{"arch": "unet", "translate": 0.06, "loss": "charbonnier", "weight_standardization": false, "channel_attention": "eca", "attention": false, "upsampling": "nearest_conv", "init": "torch_default", "grad_clip": 1.0, "warmup_steps": 520, "weight_decay": 0.03}
Rows from block 2 of a small image denoising model, named by matrix and row number. Each number is 128 + 32 x the weight over its row's rms, rounded and kept within 0 to 255. All counts start at 0. Numbers have three digits each.
After each channel's rows are labels from the 100 images, of 14976, where the channel reaches its highest value: "strongest on" is what is common among them. Only what is clearly more common there than usual is listed. The data: stained colorectal tissue patches (NCT-CRC-HE-100K). In brackets: how many of the 100, against the usual share in percent.
# conv: 3x3 conv (model.mid.0.conv.weight, 384x384x3x3, each kernel summed), inputs 256-383

conv.156:142103135076123105133109112069109108148145130100135110186138120186165164143114135131126159075095134115147082159139125079075092138136101096130189143134110094076104123137160106106117092150105125197196090154147136130129131142164153159116151109094137123166111152119097161120121157148104136150123140139134142087169127115139112104221136155111122128097110137124126120213096127073089129116150
strongest on: tissue: cancer-associated stroma (33 vs 10.7)

conv.33:093103133150101086050153133150143170126146147132156120140179127099108146106124106145096076077123148182118176097131104102130079148133073122167094137135171218081109147200127102118108111135137110166141184123126099136139150119136074141140155134140184127129087146128148137146142125037095084139163126121116118147132128119083079114119087155105082143097127115132125095167103172129107107122157
strongest on: tissue: mucus (33 vs 9)

conv.230:174155141110072114190115193112162117147139113142076123116155127119119106182136134105163129164122104146177120099152188159068183081148073097120089137121108064194173079166139091127138109139146135107160071151168120161126111049120113123129133093130042111097143074159156135133106142195162199161159101149143134131162128152136111127107190143140135105076128151157144170087124168120134153151133
strongest on: tissue: cancer-associated stroma (38 vs 10.7)

conv.221:108149153131209116137139148128126072160132112133107109116119149106137113168119109115094151107123116050130085097119160161161122042137147063132127129124090123071143120153105189188158162113158099122114134198119075188157111057162111090141090088150170152162132045185209113123139130151156146119153131127173175104113114153135174120118134106124070117127161152187155102207145111172097061141133
strongest on: tissue: mucus (29 vs 9)

conv.226:101150125101198113094110122117099151149145180074148212166137089093166159141112153175122132176116177120179088130135136072094121135100142108117166145123087156187116147107126146116140090138111146146143082095108134152096181140188124120104088133133111116136131158114101140147101116107126152131159113166100120096141180118161138106108179160186092186127081078129193122106120141172123141152139
strongest on: tissue: normal colon mucosa (33 vs 8.8); tissue: adipose tissue (28 vs 10.3)

conv.341:076158158146153099156129158109123078144129110141105120169105135087153109159116140107142134146169108083169098076201110163153166157147132067097126115162049103115120138073110172188184128117111108107127078136107139134141110178192067146127126061139182170115147092146139134098110097152154193042131209161067146105129127162125146060067136070147104107107114155081156189190147086148135109168168
strongest on: tissue: adipose tissue (58 vs 10.3)

conv.249:088167091131165132152134167205119129154152107029126118176127157154202178121130108098089205125095100095142132114173130154168136145127181099164211144139143111114101179125121135101133077174100186119126102147092171091059100167116115186151130106139149139185085220126103185118143127154040171159100157157113117068158098143115123125132088163098144102107078097132148115204056131124163173107108
strongest on: tissue: mucus (36 vs 9)

conv.373:120070092203152103093110128125142121083122104100198081142139147149127057156122106103098124046141101129114178159096147103112057129151113139145080128101144160130101143172133131119108099159140160173172166112095080129203098140171129097129130143070138099138126116106133154131112139079127073142161077131117149147164099185171092113147138147090042095097154091155120116147098120108125121076112
strongest on: tissue: normal colon mucosa (29 vs 8.8)

conv.186:089102131128095117145143051076155157146182162120061167174106121120154110070149154154144149119109159138152176112170113123135118160156092147140136100148000115141146163152115089163132114125137084174119144099135105116099168147135117152137103166131214146170145141113132124116148116147131085069156184133096101119129135106092131136095077127135188167147103143104080139218135107154165177168174
strongest on: tissue: mucus (25 vs 9)

conv.274:145061145172112104106104121122106143157089168145152163129109085091115132097118161176156108116175170082108132129137144135116118125158166121077100117124124135137146099069122150129135181117076124153139108083151163114159169163146132172094133149096091110104154129131098105091099151112182096140096157164147090153099162078167129128081186094147109177120159167083097157066145090139108119134095
strongest on: tissue: normal colon mucosa (38 vs 8.8); tissue: mucus (32 vs 9)

conv.56:092114086194146145147137144190105082084160138081122101150105139146166046146149121139134144074156147133086127150159143139136101125081195048122115091148000098096159142122063137148118155172162170184135130100088105118116137118100136134140090151096114148130139091079141166164124129152127141132158074146102138095145112182138155175129135132106150138116149144119065114186130159136157166132091
strongest on: tissue: cancer-associated stroma (44 vs 10.7)

conv.142:107154143103227106064109152144110112101106163147193174137129105151099105135111141158115160095058165081117155153137159100130063165083147078124127144121156173121109186140161165150134072109156112140139071138095116166172155143123135089109139104148186134163146139117131117155103101072094183139089072143139132166156152202126200084156114110136087166117119052152176158146097123138162107098176
strongest on: tissue: cancer-associated stroma (30 vs 10.7)

conv.359:074171095130155158104106139134156124152093166087114166123078103126161141131129156160089144135067168119127082112096116132096130115136171094116186109114057129135088162107110128146102118186109138195173103137105137120089163118143111146103121142192169103137142143133142180154108119116122165121154142106163120077171153128082165127133144118146109170152071102135141111235140110167186101132108
strongest on: tissue: adipose tissue (85 vs 10.3)

conv.0:150152092099140105173131102131122108161142112051124115134096145184194142164130119108147235131118108117098122155130162122112158137124127147134211156134093071133146111133144152149102112166140196084152058148150147110074112123154152134142121081131094150205131153128097174101134160185102153171084142091145149058167118120139145128159183133111188111092104189150133144112087124079069173102127
strongest on: tissue: mucus (38 vs 9)

conv.283:148106083157130104079089182125066101133121177111084171133113084111145105120082187174164070118154176123135026126146116143124145130143150106096101139129099122192150126080115122116112143149076163146155110086137169105157174145115126133097120167108048114057126087107081165104096146112132153148101177125083135107128166138167148099072202070130083182106099193122096172113107105153122170115109
strongest on: tissue: adipose tissue (78 vs 10.3)

conv.275:125095116078124109145090108089153152166095176119128180178157084157164124132153168164145090187181161097148120173114129042065135097139083133095135133118149126134136112129155128153100097157208144138163153109156069189112161127139146090079170122104127095123122136108126154089070116130140110100121119140106142067139182138153086107216123121172124162132158117120108118134122101103114133118149
strongest on: tissue: adipose tissue (93 vs 10.3)

conv.379:146092111135083118093084133066154118096170176092128163180150098129158117186137188183142103102170179121126104116165103117108091101153091087134107135120050148122109128168119136181117130154143148139156124138127138173190183069177103134092047126089102134110125084111148137169081184114155125113166149209080135109133167143199102134133170144141032182097123140153098102113086124148140145121133
strongest on: tissue: mucus (34 vs 9)

conv.248:132154143152170127145116142158128143110127136164108167108117108093082138121111154144139143179136144105137155095135168129142171165107168064124097083150124124118115100112064151178145148111114098133101043099115159154132148156115101173106086149145172137158214155148159103111132084134187183151212120130141103160099156104112185188102149076195142149120152150074162135112201124148170129152123
strongest on: tissue: normal colon mucosa (30 vs 8.8)

conv.242:133108151152115186151145108123118133159085123127108102116136134115131161136122108132124136092156139122107116171070106059114095126106197147109132134141161103015136123164052151173143185104145101137133151139088089132114133117149154120138064107123106151132113124116163118141108127151121071131227164149156126137130128081084149191161071192126166131131138103137138117152141111156064129166147
strongest on: tissue: adipose tissue (56 vs 10.3)

conv.259:113157102165150150142095114178174126199058127093097111105144113141180145148164149123116221098196117161115200120115119152140118165162137095083155135097111099047169152140070130135085165133113165117135068139166145097089120132149122191109095095119162111180127164111122147156086133142134159099097143077120102113146128102120128181127095169121236116133141105127113133132163080100075173117092
strongest on: tissue: adipose tissue (35 vs 10.3)

conv.99:179136125109119160103128129129122122130152143153139143097098107114111161066102146143179137119173147141099090180128114090136117105137174171130102164125193138208129123128139178170120153119130137137128129076136168136115145131073135067132085186154040139107159159107072132120127129102093113133059184105109133147122146130128094102105156130127128140146104198197166152093085153123086155171144
strongest on: tissue: mucus (33 vs 9)

conv.369:166166099143120161168077182122147084141085128101058130122082113147138135145114168121128161234153120119116134139117127150067226091157171137103133104117104085070092101142114138106109138154110141123182156126129117094131133118144125135082133133110071110126133134104115156094088128155157140121135138136127168126184144153121126116160103112186119121125140140131134086203161082109085166121082
strongest on: tissue: normal colon mucosa (40 vs 8.8); tissue: tumour epithelium (36 vs 15)

conv.213:124157105138148148122129163177112097135138144129131154072162116078126104109136132151109116156138145133098141065130129163175130058099137080132139103122146161109098129193083141142130150130160134140090105181118103192129147054096071075119073136217155124134151061173132124160137085106148153116107094120120160133085147164089146153082099139162135147164147061223170090137172140180134066113118
strongest on: tissue: normal colon mucosa (55 vs 8.8)

conv.118:085173104224125161088131138162077151191103163100078154120086104082150128144136162170118147107120174140117158096170066154112114094094177051073089128147101153119132129101091119143140180115104148172145121114134135128131172096127100137110084115174116144132076086122149118165121121110078128113133119072106085120112155088086173180092182084116147176164110089127155108088139091186118131135116
strongest on: tissue: normal colon mucosa (39 vs 8.8)

conv.209:141115125082119175115109089104125096169109152154089130127141098094130125116157151165159107121178160127094125102143094149200122122110102104101135064131181130101167091124087130152105180109148129144056147150169135189093152122122118107101125175099116115123169117144112110124115083130151087068076097143109155118046141136102147154081112101137171153199154131121128137085204108123104116165149
strongest on: tissue: normal colon mucosa (43 vs 8.8)

conv.243:078069150134097094130103106118146094130141189136080179217141083118147104110143191190124089127160198090202138127177141135140114105145084069097152121119006105136150147090095090149133122127150107166124135147128103110099199131157135178092133127075171106121139097111139135093089148151171102082179152156086150095129168154163141130123093128162134196125144116095066132208152131139168147179143
strongest on: tissue: adipose tissue (37 vs 10.3); tissue: mucus (35 vs 9)

conv.340:057184116174105121104162138138116158129144112119131134131099159107158116145126107102133157147069105102128121123121115105177136176115166140160112123162126178162114207080122113106162105120141139070099133066091109131154099198161110103164106095160163165128131191126115137117173084091101159098120158109116088122120106153121132107090132114129074108131133140110165183144107123190138169128165
strongest on: tissue: cancer-associated stroma (44 vs 10.7)

conv.203:158147113134115112095117150114181145154139182104104186107100094103149111138163141185119173158090186068116126116099176120132118178174150132136118099120121154145110098090091114118092121158153140150124107085150076194153183197170121097122122126124134100132165171148126147119112106106177138085156122183129122125114154137174118135106165136168052191153169188072171115108143155167105153133104
strongest on: tissue: normal colon mucosa (38 vs 8.8)

conv.100:129116121126129116133092087141122143102097149134106190160122099121123121115081183149153105203129153172133135138116070105084172187130166145089143120132096133045089134119124112097141103143105128133129110090135154108124162163140155127078108160119162113135111127089110151166108135118114126154219099130088133116139177129131109178156075131190169160104128080102114129181151077136144123101122
strongest on: tissue: mucus (39 vs 9); tissue: adipose tissue (30 vs 10.3)

conv.125:101106133159140124140081118119150040104090166128126152127078091116136046152145179170111125132171181100115134105120115159125146123139129120083144111092012112087127144129134127156124174148133133179135109151121140141178178118140132119089130088106193100149141049156138137095079117137174136093163112102136187098130154211150155109115129077154115179136138197131099118186152081134123090107102
strongest on: tissue: normal colon mucosa (78 vs 8.8)

conv.130:151083067213146159094130152158130155087092140115186128087152105114134169162177132137074109131233132205122157158116118087115108042100130100101084129083145152097140148136081114108055141172113159150132154118104145107168132052118121178128115084104087080107124122083109166199136145090159112117122127112166098151127143074126091133137169145135121129174119085172086091095173132127068116123025
strongest on: tissue: mucus (47 vs 9)

conv.1:128166109098107150106134157160146154123135116123131118122136140093139131093135118112127045125129116183146103101110038132166120174127179138138136135156129160130124154062176117109136125134105136114097174104134124166092106168091108149129117188179150136064083131125109151119130142087084161075096115146092107111097114132093096124101069153110204113160103121089123146139116114173107130136145
strongest on: tissue: mucus (41 vs 9)

conv.47:175133153146118093139105093104178120173094121159115101083164127066088142152120126132145092077141127140107107077091133146141092130128096114130092184079146096105151065110121131142094177122106115140126145161150103191145124122144132109121092139154099098096103072183220112161125185155141111154151153099201120136084119080177137159095191163093143124106150144114140140080116134167098082094133
strongest on: tissue: adipose tissue (80 vs 10.3)

conv.318:158170103110172108163127146155163133148132119071108107156109135176164177157135125112105230114144110126117128151133156107071137114137223066114175142108141086114116131118115155117122119151094155143189018136118172136091111126175132161136086102118123123202118170122123164129130186165112199141157125187157121099171114105121125142195133169112143115139113164144169108173116093128052183145107
strongest on: tissue: cancer-associated stroma (31 vs 10.7)

conv.352:084142111183123080082088198108118105174101140127064130142115108097149148144092157142159113136132140073167054118106133119137147119166120048110078146118108172163122170095143135142118083158112141126163095102112117116152134165192084143098114119113115110068131129120140172115085099088133169100149250119123116120171146150187123083083148101142027134064136130108155173200123108151141136110143
strongest on: tissue: adipose tissue (53 vs 10.3)

conv.105:087147111149137144127131142182122161129136099089160093183155153148143145143161106093115118098135090195136151135197072135123103134117166073109138146144162126147175170054108123110140128124088156096136115109106180125091087121112134189147118123107115142097081147098110116183100168131070157128085062191092082123137099114134071143148154202084160090150085103129109160082093140129122182165143
strongest on: tissue: mucus (35 vs 9)

conv.225:100145142107155073098140167135096137155129123141083128178169142077122110103073118125149092101134130130156096088162141123163113165140160075122135100160121152125106163137080151133164106111136103122105052127116106139078127145182064129134065185132114156108159121128125132113142112118147184137204142151079144146122124142132152168077091103129152129077149093131179164149153111173114120144181
strongest on: tissue: cancer-associated stroma (27 vs 10.7)

conv.298:145133106144150164122138097076169093142123161097155150139080118113144074161153127163115156108170167107113137135125126157125117159151154147104149114124052105045156114047103193156155207152108155165125124132126078132152155164148186106130107114108171128150156072121124153086119118144178120078132111145168137109114132140137185143119170096140178167159146174084095130121188128154068141164131
strongest on: tissue: normal colon mucosa (32 vs 8.8)

conv.273:179153100097144162153137163122126123103102085103114075107114140072158120179103117083134192110213083160148121113099146131152142124089146169121130123102141098097088085152109189149093119150132163115086121147123122108117083084140111106135061073172059127157100141123082163090128121148102144165169118067128162121094114120104151185082157115118171073088121086147173107066140133148064145112110
strongest on: tissue: cancer-associated stroma (35 vs 10.7); tissue: lymphocytes (33 vs 11.2)