From a checkpoint of a small image denoising model.
Model: 5.57M parameters, arch unet, activation gelu.
Training: 10500 steps, batches of 192.
Rows from block 2, named by matrix and row number. Each number is 500 + 50 x the weight over its row's rms, rounded and kept within 0 to 999. All counts start at 0. Numbers have three digits each. After the name is the row's rms in percent of the matrix's.
# conv: 3x3 conv (model.mid.0.conv.weight, 384x384x3x3), inputs 363-373, a 3x3 kernel for each
conv.45 103:501428490475550457522474550520541498578590501482475444512526464524407433493465535547483471522560422416407469558526485500394548493592567478449490404403574509528437513508517506532527512519502473468526472551543529507483468496512529555537521551457497557483418489650483441474478478504525628460519353489
conv.46 089:527524499539583581484528513480486493519475526497521532553608538458489498532524481465460476540519521503543533514543453521602500428516467574526563607498526589548543541530555531532550546540563452426509455413449505479429407417368410508464411429494467486469426468441544458428458469479450505461476449488
conv.47 093:483514531551577606436551551462516528466389413483502420517488534584599625507641612568575555571520490593521444435433438474531496444462450523583524537520521482489471488469484488504508509494517484516500437482460439451516526496528489545587510501534514447444503588562503504590537523518437458383621443443
conv.48 109:532491535471378514537434520500541477550595545491542510557600566549472528580622530411453481461599498430452486494442496426319449501430496504475522490500517558489483511512509495486500511519525488488476469511524483514462496504501514421534500465563485508458524468514434501454478455491505521462435443462
conv.49 093:450461533469325403547489482478453466475399482527417530548553544504439531513531660514490491527490519526481492477473483466450458504500480534535495551609528442509397500491489501480474508502485417432429439386405493399407468448535472362439597540460464547549515668596429526504514463500502550531532540500
conv.50 102:501524483529472444467432463467488561508537619560606559587612479648682366652519419528482505448459578485607604493576510570603453501468493516501463502386420411414498521517553512520544529528567442439508438458509461482531460469502424563593443569548397482575450508460461542537490427526449465672513650621
conv.51 096:513497524411590563400502484476466482589440417550420468551568576650548615567579595506541493548602487542478469508490491520494498502502496457533530283547486376527491546526504537496492545518510527435496505369445497440474462443453565530537524480453466444485467343476391472539525531508549407441523464479
conv.52 082:448496420417496519467481479574519524573614568496506501504522545456471505598488548480511429476591507394482482572531533525550568560581558501516478532555485524548520534501517502448499537514523462473489486417481445494466496446453463496532463476470466449505486334407605385452571523531568558581464522506
conv.53 090:571475492584418441602487460554513508549491532544493528495509506488481432448437458516461483565463450591513457533545450504622476440487497479424444472345498476425532549544540531524526541535549473506496501523536492562483533576487541635553535533583529566440485555430415454444475514483431645593487560495
conv.54 089:500630521409565626449519500502413477564484473562523504483563522481524575490458534558510520585542496585621547495516528481494498479496497545511496498469490498520513538549554490507546526512523507545499491529567541577532512534516409516530459459430470543514320450467421332454554470507617626466553517500
conv.55 089:499489515502496649518634530563564570497528575548542542541412479557584487542550588535494532471564593476549527550550544535466515517492527536512458457606390518435478535528544520451519520501538475563533560372595489555619465484546472484576488548432521538453530417391527442501501602630531497647555598542
conv.56 106:512564521413582549569491534505475504523565445511480498441567482560477472526513497496463568458533488473467575515517518488367521507471487570499541450578494493468515528529524515423525508492505456461473449646418528542467539543491514353591506525543470473529596417604482535473468477492543466515502497497
conv.57 096:467538509390526490464496468474553552525334396499406505524472473586606615525637634468568575510484526574534582494472512466468517479504495527559559399500459495431407499508523486484516513524545565563529605508380531455452491532491517406477484436451513445427550602533484483437436495491498422483508456501
conv.58 097:508559551481462473571543504516562488510573454496457560575455483617615455527479534456515566504431525584464503521570610532485557567497524534539550443526533503607401550541601529485576539504542553532472463563581489512515450517527462389476514478477502396395460496670430425409515565520463407617534472493
conv.59 094:533501512528422521585494566523595488563588604469451582456535564431433460557628558493541505498618530483484576534471531469354469536494528511457533524562586561512500515500523499452493521508508506464539556477618516493458583555459594383482549455559495410507520406403529502445541557451553578481458466459
conv.60 110:460462504436311370599569514552530551546507499535542518469467524416375524488450521460440491527446475558572514491517481551633558464485491467462518474419502556511534499491507490492502508491507547496470516523467516544545495501455488502406509529455492512497415475529511540546598615483597691540453518423
conv.61 096:473527492501657507518555360462517448508449438468429555474477461453603477468460447545557527572504514565520571498474492478628548519603435559511611559336513533529563504504518490540532511532492457534516518551494511514397518516479516666542534596411466404477412449494441495437533516517513521466527504498
conv.62 127:488482491572612552494528552492456513460371479462451533519545496548641516555623509476505516524629532459518534520509532461409480509464504485468492472535468457477470505489503476458491501485508485481526509515561546470484445438401458392486421451474497471486533498489506536495528509536452327467528451516
conv.63 099:511482529557502437458493431508478521467419528523478503486462419411521449410408444508518567542433584587579571459449410512596392377504423510465471521400491494481497498515509508524512501506515444419454458330485486427440481508490564596484477544462533556468547635607573553594479535499464550483457458474
conv.64 116:557556503553570553486527542543580542579597563521570542503528541470477481466455476493525480519594528503536522524490463528456455507500514405305331370284300390303305506499512507509515514511533468469485499523519475472453553566469577580541486546542574536545512462494549472482513538536505555562526549557
conv.65 124:498553504517596544472544507501444482446349492487455535498543507586700516561580474492531506533546508507502541510483528462394488528496533527520526527616529481511485524504527489443499531505533515525519484476530531483479479479455453385501426496509526504509560551527500514494498430483451312457515461537
conv.66 091:532544482569613566486530509516524512556524530519516488493474501459479485477416522526550479568606540555593464539545506584484488501502528508436553364314491508478497511481508492457480512477514498488496499507482498492474600580505698629534523560508430466477351423419477438526538582498589631513532575500
conv.67 108:443414548421332427600394479560564419482608494382525534477459570482442495515409479497509529486508499525500476513531486512581527458514538494503510481442492571540451526540537538530531548534503617560548593588539577587565472463470452501464496494479461465532467408489558444469533570450493541541457494542
conv.68 112:493425538426377560492505573495470498453458571511507544527504563462500612461530579534532547481508543564532463568566491635545446525473482469485575427444546537521552527529524525523513525522527475451504445458536501537540555562488578505467509480496460469487383480511383478506567592388633613324543465351
conv.69 083:478481522501611453568490562504521488516369459516536516541524531486395470475481540403466469449420448496487437513510482530552508469493497490414474561415528489454454496470481479500459481463476510518521518674542495512528440525479475537430542463474519502444488593441489464449467521455422651435516452423
conv.70 105:473477493505519554496494486463460474403374487461450512413542616365694652430647531527493484461442457485409435534521487563478442530475466455448488435424421546378434516519511512489505516511518518440470532418522488470524537501487519426511463479486467485476388509499380485449575461398653390383494420455
conv.71 096:533539586542446633556459458484610596484544600465406427479470546509468533501431530465484487481398513579442507521439488488426453519603573492479516437354511503458502523497498522507513518526524481537515502528560475443431535567489521590530485551446544530498546677562482525538522463425563652423517598514
conv.72 101:515450458508555511545590533495434474509430525537501504467476543480506489452302392462522442524457476490546504469435463492492472543587510511501483603628535556572551471452481511481516533534521490564502515454554480421457515497530460438448449536487543475494466532489432408454489482505499456502510574535
conv.73 115:518460511506563450428494475506489494523545514521530424486617494554452530514470506512486500479400565488598414525493515497634556533498487526451536494571408435465591529513528503572532533529498465521516554602421509440575533408547448600580601571409462459513480590502503424450485502500475528515520569502
conv.74 095:489496518556454488434475406549441524503427534532585594486466549512502466510419448514522551514552492487509443552567504547485522477430512513446508513369491514491495525516515513468499489458505477338470463408537529670622496498432492429459448475478496615482502455425570551583472499464438465463460542485
conv.75 086:522489480519475480474476533430482528500519516551482468566536501535458433557487511497518553551581580554540520529530512515498506495524502418398387392463340379345322513513514488472503494510518421438463440473510480478442464490499521470574457543572565508457475400465449453495381479544490524679483543568
conv.76 124:550528534476414394498444553490503520519519520495536502424546525473399437530563501535476456409350468451480469463468452534554519546570542492392436513569537472459495531535518538560540504495513550538568556629501483414457539554497476454551512476508402351409577728603533451485560530520493590527475409459
conv.77 095:421455508530431445554624535514536477391532535490335469440423498499530514476439439535475458483473468523436476483518536537520492460507489543532497499554549525473495478470529501428450461472485442473500529406501547624530500547552545460453519616537518567570524424491544711572483509469474360452535596505
conv.78 102:317383393331363364425430399487499513428409461461427413633647626666663681643631615509523496481500500502502473532484502513479474512499544420424463380386382413411382527506518519500498530519547469464486506534532511551524437408441458427419447444505514511538555538516507519535444410407475449382366434481
conv.79 115:574482517505564478544461547521599485500462471477575515466492530520535470463514528463469468543483478488513474476496497481554509492516492529555503469393543555516468514498518514573530529531527504485496518560531511472486484421412520599457480466457491496516422581541431381501486449529563619565505412493
conv.80 110:456476525584478542469513524518485471472394409477489469492487500393331496512575483472500500533443511470480482515486483456488521524534504432428484467721551543399501481486505485459475520501512481587559631591461496449543530512455493471476489515552528508454513628458446428479508531491631486442413435475
conv.81 111:536499492549458461513497510531531458542458413497492482550567571435392543555633530542496412512484488415477519500495496482490512557498485461392465522627577533408500486494499506498509499489489415486524553510405504434466523504407531451448550490491391380469596673601537489415492538489647526405415458539
conv.82 120:516501441438498513490492540537556566557555474485469457525555567559491410512494584455433523519600475469462463536584516525470485487504522528504436402320584490538479519524530527549533535531515496473461509553580546523542433472501532570486448460427496539524437489598480446485441412503496672652519432417
conv.83 095:511628514561614494417397392482499502443429429525573503513523470448446471480428534465507512524522511549548492507573512511553492477488484464462488530489511558614525484508504470500482457446462485510474515557447424394400508536495508541479443393406537513512493492500452369449500528539521597542490436487
conv.84 071:502543531503569561497554541512474488493467479520491512450433500449426439442417424574548578584559575559524539546539517523508504525546522532560544546571565517536545499486500472436480497490507445505512466518552506560547502520504490524509532588567506501518445424448507485501516524497533518520569580542
conv.85 130:573562575512436446474451503438422430452518540562589544476480454500466487566536516455457463465493515508521518491494492481477483476478480490447507534546530496487485515539522525511506497500506550562531488427354388383386525526520416416463462468479506509467474470471399385382564594578497468460444441470
conv.86 100:468637539504485467436422474465342419430455488482550467416478424514442471553507550518488496486454497492512517474501494483475483494474478509464537541636586512490506482528518465421425484436473568623551493468455447392443428505481443458485457452470475527466495496452459403465539552570487488499449458451
conv.87 123:517481508524556496489436471539568535458428438517561549500531552449446418496519524496499454473462433484507510495486509514526526492473489506514459518446569545536522504499518528556542517506508500457521581615577499446444491482488498554491444397453467456464537614575448425431463421463578639604424406428
conv.88 098:539502501530487440427458468495453429502529488505487451471538551555553519440449471538541471490396464475531570498493472438545560578561488425454494512511428492415482526523524546561558559562542546560471527494425441464457520446489495535487509456471459462551610655565422429475479427446507536528517565500
conv.89 093:487525476458594572405504496470487448481444434446426402581557510571615590509583578471501531526466487568459439511481480465539466469476488480482481472474429500521495543528535522560548540551558485555536556542584512581525469437449403499442445397421558555474468504612514493612452469551467410455577451444
conv.90 087:567501584543511627464453567527493479502557476545560529491398505484328490474355503474451523453544542458520511493513487515508483513541505542496561540542548491542502517506509499465504531512538493576485484515574523488472516527469511542504512535551477524403429300406383246388455550419487643423528629471
conv.91 095:488465481571410518555440426525486475483540519501487539587581601568500445583625511508524486558616514560494509500459508488388474498478507475386421465287519562406516525516538518483515516517537476465494420463549410453503440478431463498510411466469542512524454570453498569605474534535494625482478581536
conv.92 102:439447518470483484447519484510492433506497465482492467573485467634605545553623584414519493444517507496509458515482476550512483478528526459476483385348459496415450528511516529539510550564555497540538489474500469457514471457481543594451455474453572524425505309496367285470478520495496524486412392466
conv.93 109:518561459554552509477512581535515543518503509549520521481521400528502529437513491579575564513547607455571543484497615512720520590524451522551532533527461521487573517524554528560546532535519483480407499432390428371492482469591441574478592533499434450570487444413449392398494464550486499503516542483
conv.94 102:551469490540426584521565467447510570511674610523586474627454539429511467509540524521492524532596488517510536510530503560505524537518528432582484582608490542453577535541505540482516522528530513488491535406495505493471540472563501494598527563520463451482486374452467565509538474567556423612508592508
conv.95 099:485481467513529553489548498477470482464536522504493470450554524432412425512496487510511477511573531502481450527570514506475500507554511555544538564467543485494498498493518496506497522513516462368487490750558549468519502489500481533476479511466476501559485621367550373443502448507528705590537484517
conv.96 103:471499471506621486474585452519521519538607498522579519502515491465389396493496462500440506428568406459468515514498483537411541531460541466446475484546513486478472519506520502439503518493526481539504486666510507592490511512481543474535456541500539588561479376547468553515494474496558469559531511532
conv.97 088:500504497505515482510495545516602507581506447530503574592604597565554558418456451436503500560520475563572570455446486524567526536523518497477407425366418428421432527515538548576561560556538471462429376410491506498492430417461591587457559543524523498488376422450442513517438417472512599511603577545
conv.98 089:501493516571621606507464470549501500536477526504459552471564559565683581528615451470570487479548524415552631541540535542541544525575562531487454529520525490495508527522549559568559566569578494443546458455480542462458482503455558511516416475553481464481507531487495521417502486473431359411512449526
conv.99 103:469548498529453404451486517499537559466406391519502493552509485640457489489446590520543527458501491509514449491522502533472494489478514468515528474503505462594451528510520511497501506479518506446484433663588485483512490530537463398435483538490454465580425730583607541509547514545433618596582569481
conv.100 088:539553505550640521501613512519596511479588518490538502454322370515539370453525492497475526430577529495526471552588581598515549561574518526529527577634538503556466535526532534492524544540551514533484467397473483424514502529520421475501478572502498452490460389420483426464477520530430333516525420522
conv.101 089:471483546529567548522574579449419412462518419436470474553624628504501570538550564466429452455457449423440482512475490513515506514508512431442436484432429497455380523494505512504502518507516479514564510579579519543523488430436491498445480493531529550513462447487520547514491450462448449456433432504
conv.102 109:437475487452475514444510468460454467467546475467496478526486549529341482535455530418514475457539451470486536503519521550494573507516522546546518542513593513515518509487507500503503513504518473434431435649537399526491434534500481616476489530480561465477475493450507534495466480450465657432480504458
conv.103 094:538572560555577568530552537488517523501513519504509500506470470492462467491456469544554578556549564580565568488485487487473483479473479427420427401378395426415415475479478476485487474477487530549542537581560484548562494539539543592579542560529548570547579604575560575553615631645639665666616637630
conv.104 112:503501495533566508502512501447365438403315415464416441491608563501658573536593527531487529524479512554567550493515473525562487472503484484471458525505475465487479490488499480488495492493508444403473407321394479358407494444467447468456452481492449518484427463473428438455543509533503446542533516566
conv.105 109:520513565496472538523504553519518512537530525540537539533513511556524531563540557577603610590630620599613594454442460428410430447430438519540536531579572515560558466449470442390439469434463540527572504485554506519573447441490430394438454419449492502468478448454469436444508497521507483476518514492
conv.106 139:518511493524519527498503528519577528558622561507559518518508515502484496512487487500500494472507486445464465492475476477443465484478492454422432418397409460419453489474485481447475488477496458476522502505526507506506511536510561561538529545538455458467449383437488418466490494494513519505477483477
conv.107 093:472451443440663533457523430479477470453553476500477464493555516431446533469484526498495519542490480494513493477493545497707620514650550442476473576489441540496459506485524476491510521511526460502461531442483523496431479408461418576433481470451548586574507451548526485556463446478462477470472415423
conv.108 101:512562520512470462555445405508485490527678560506565504529593499511423509524403467460492484463430469476509499553511500555686545510526524578582574533404511542474531522503517535525542524527536500497507541560530501595502498452484516683529470516518521553511504404570505549600426405441473667547465542497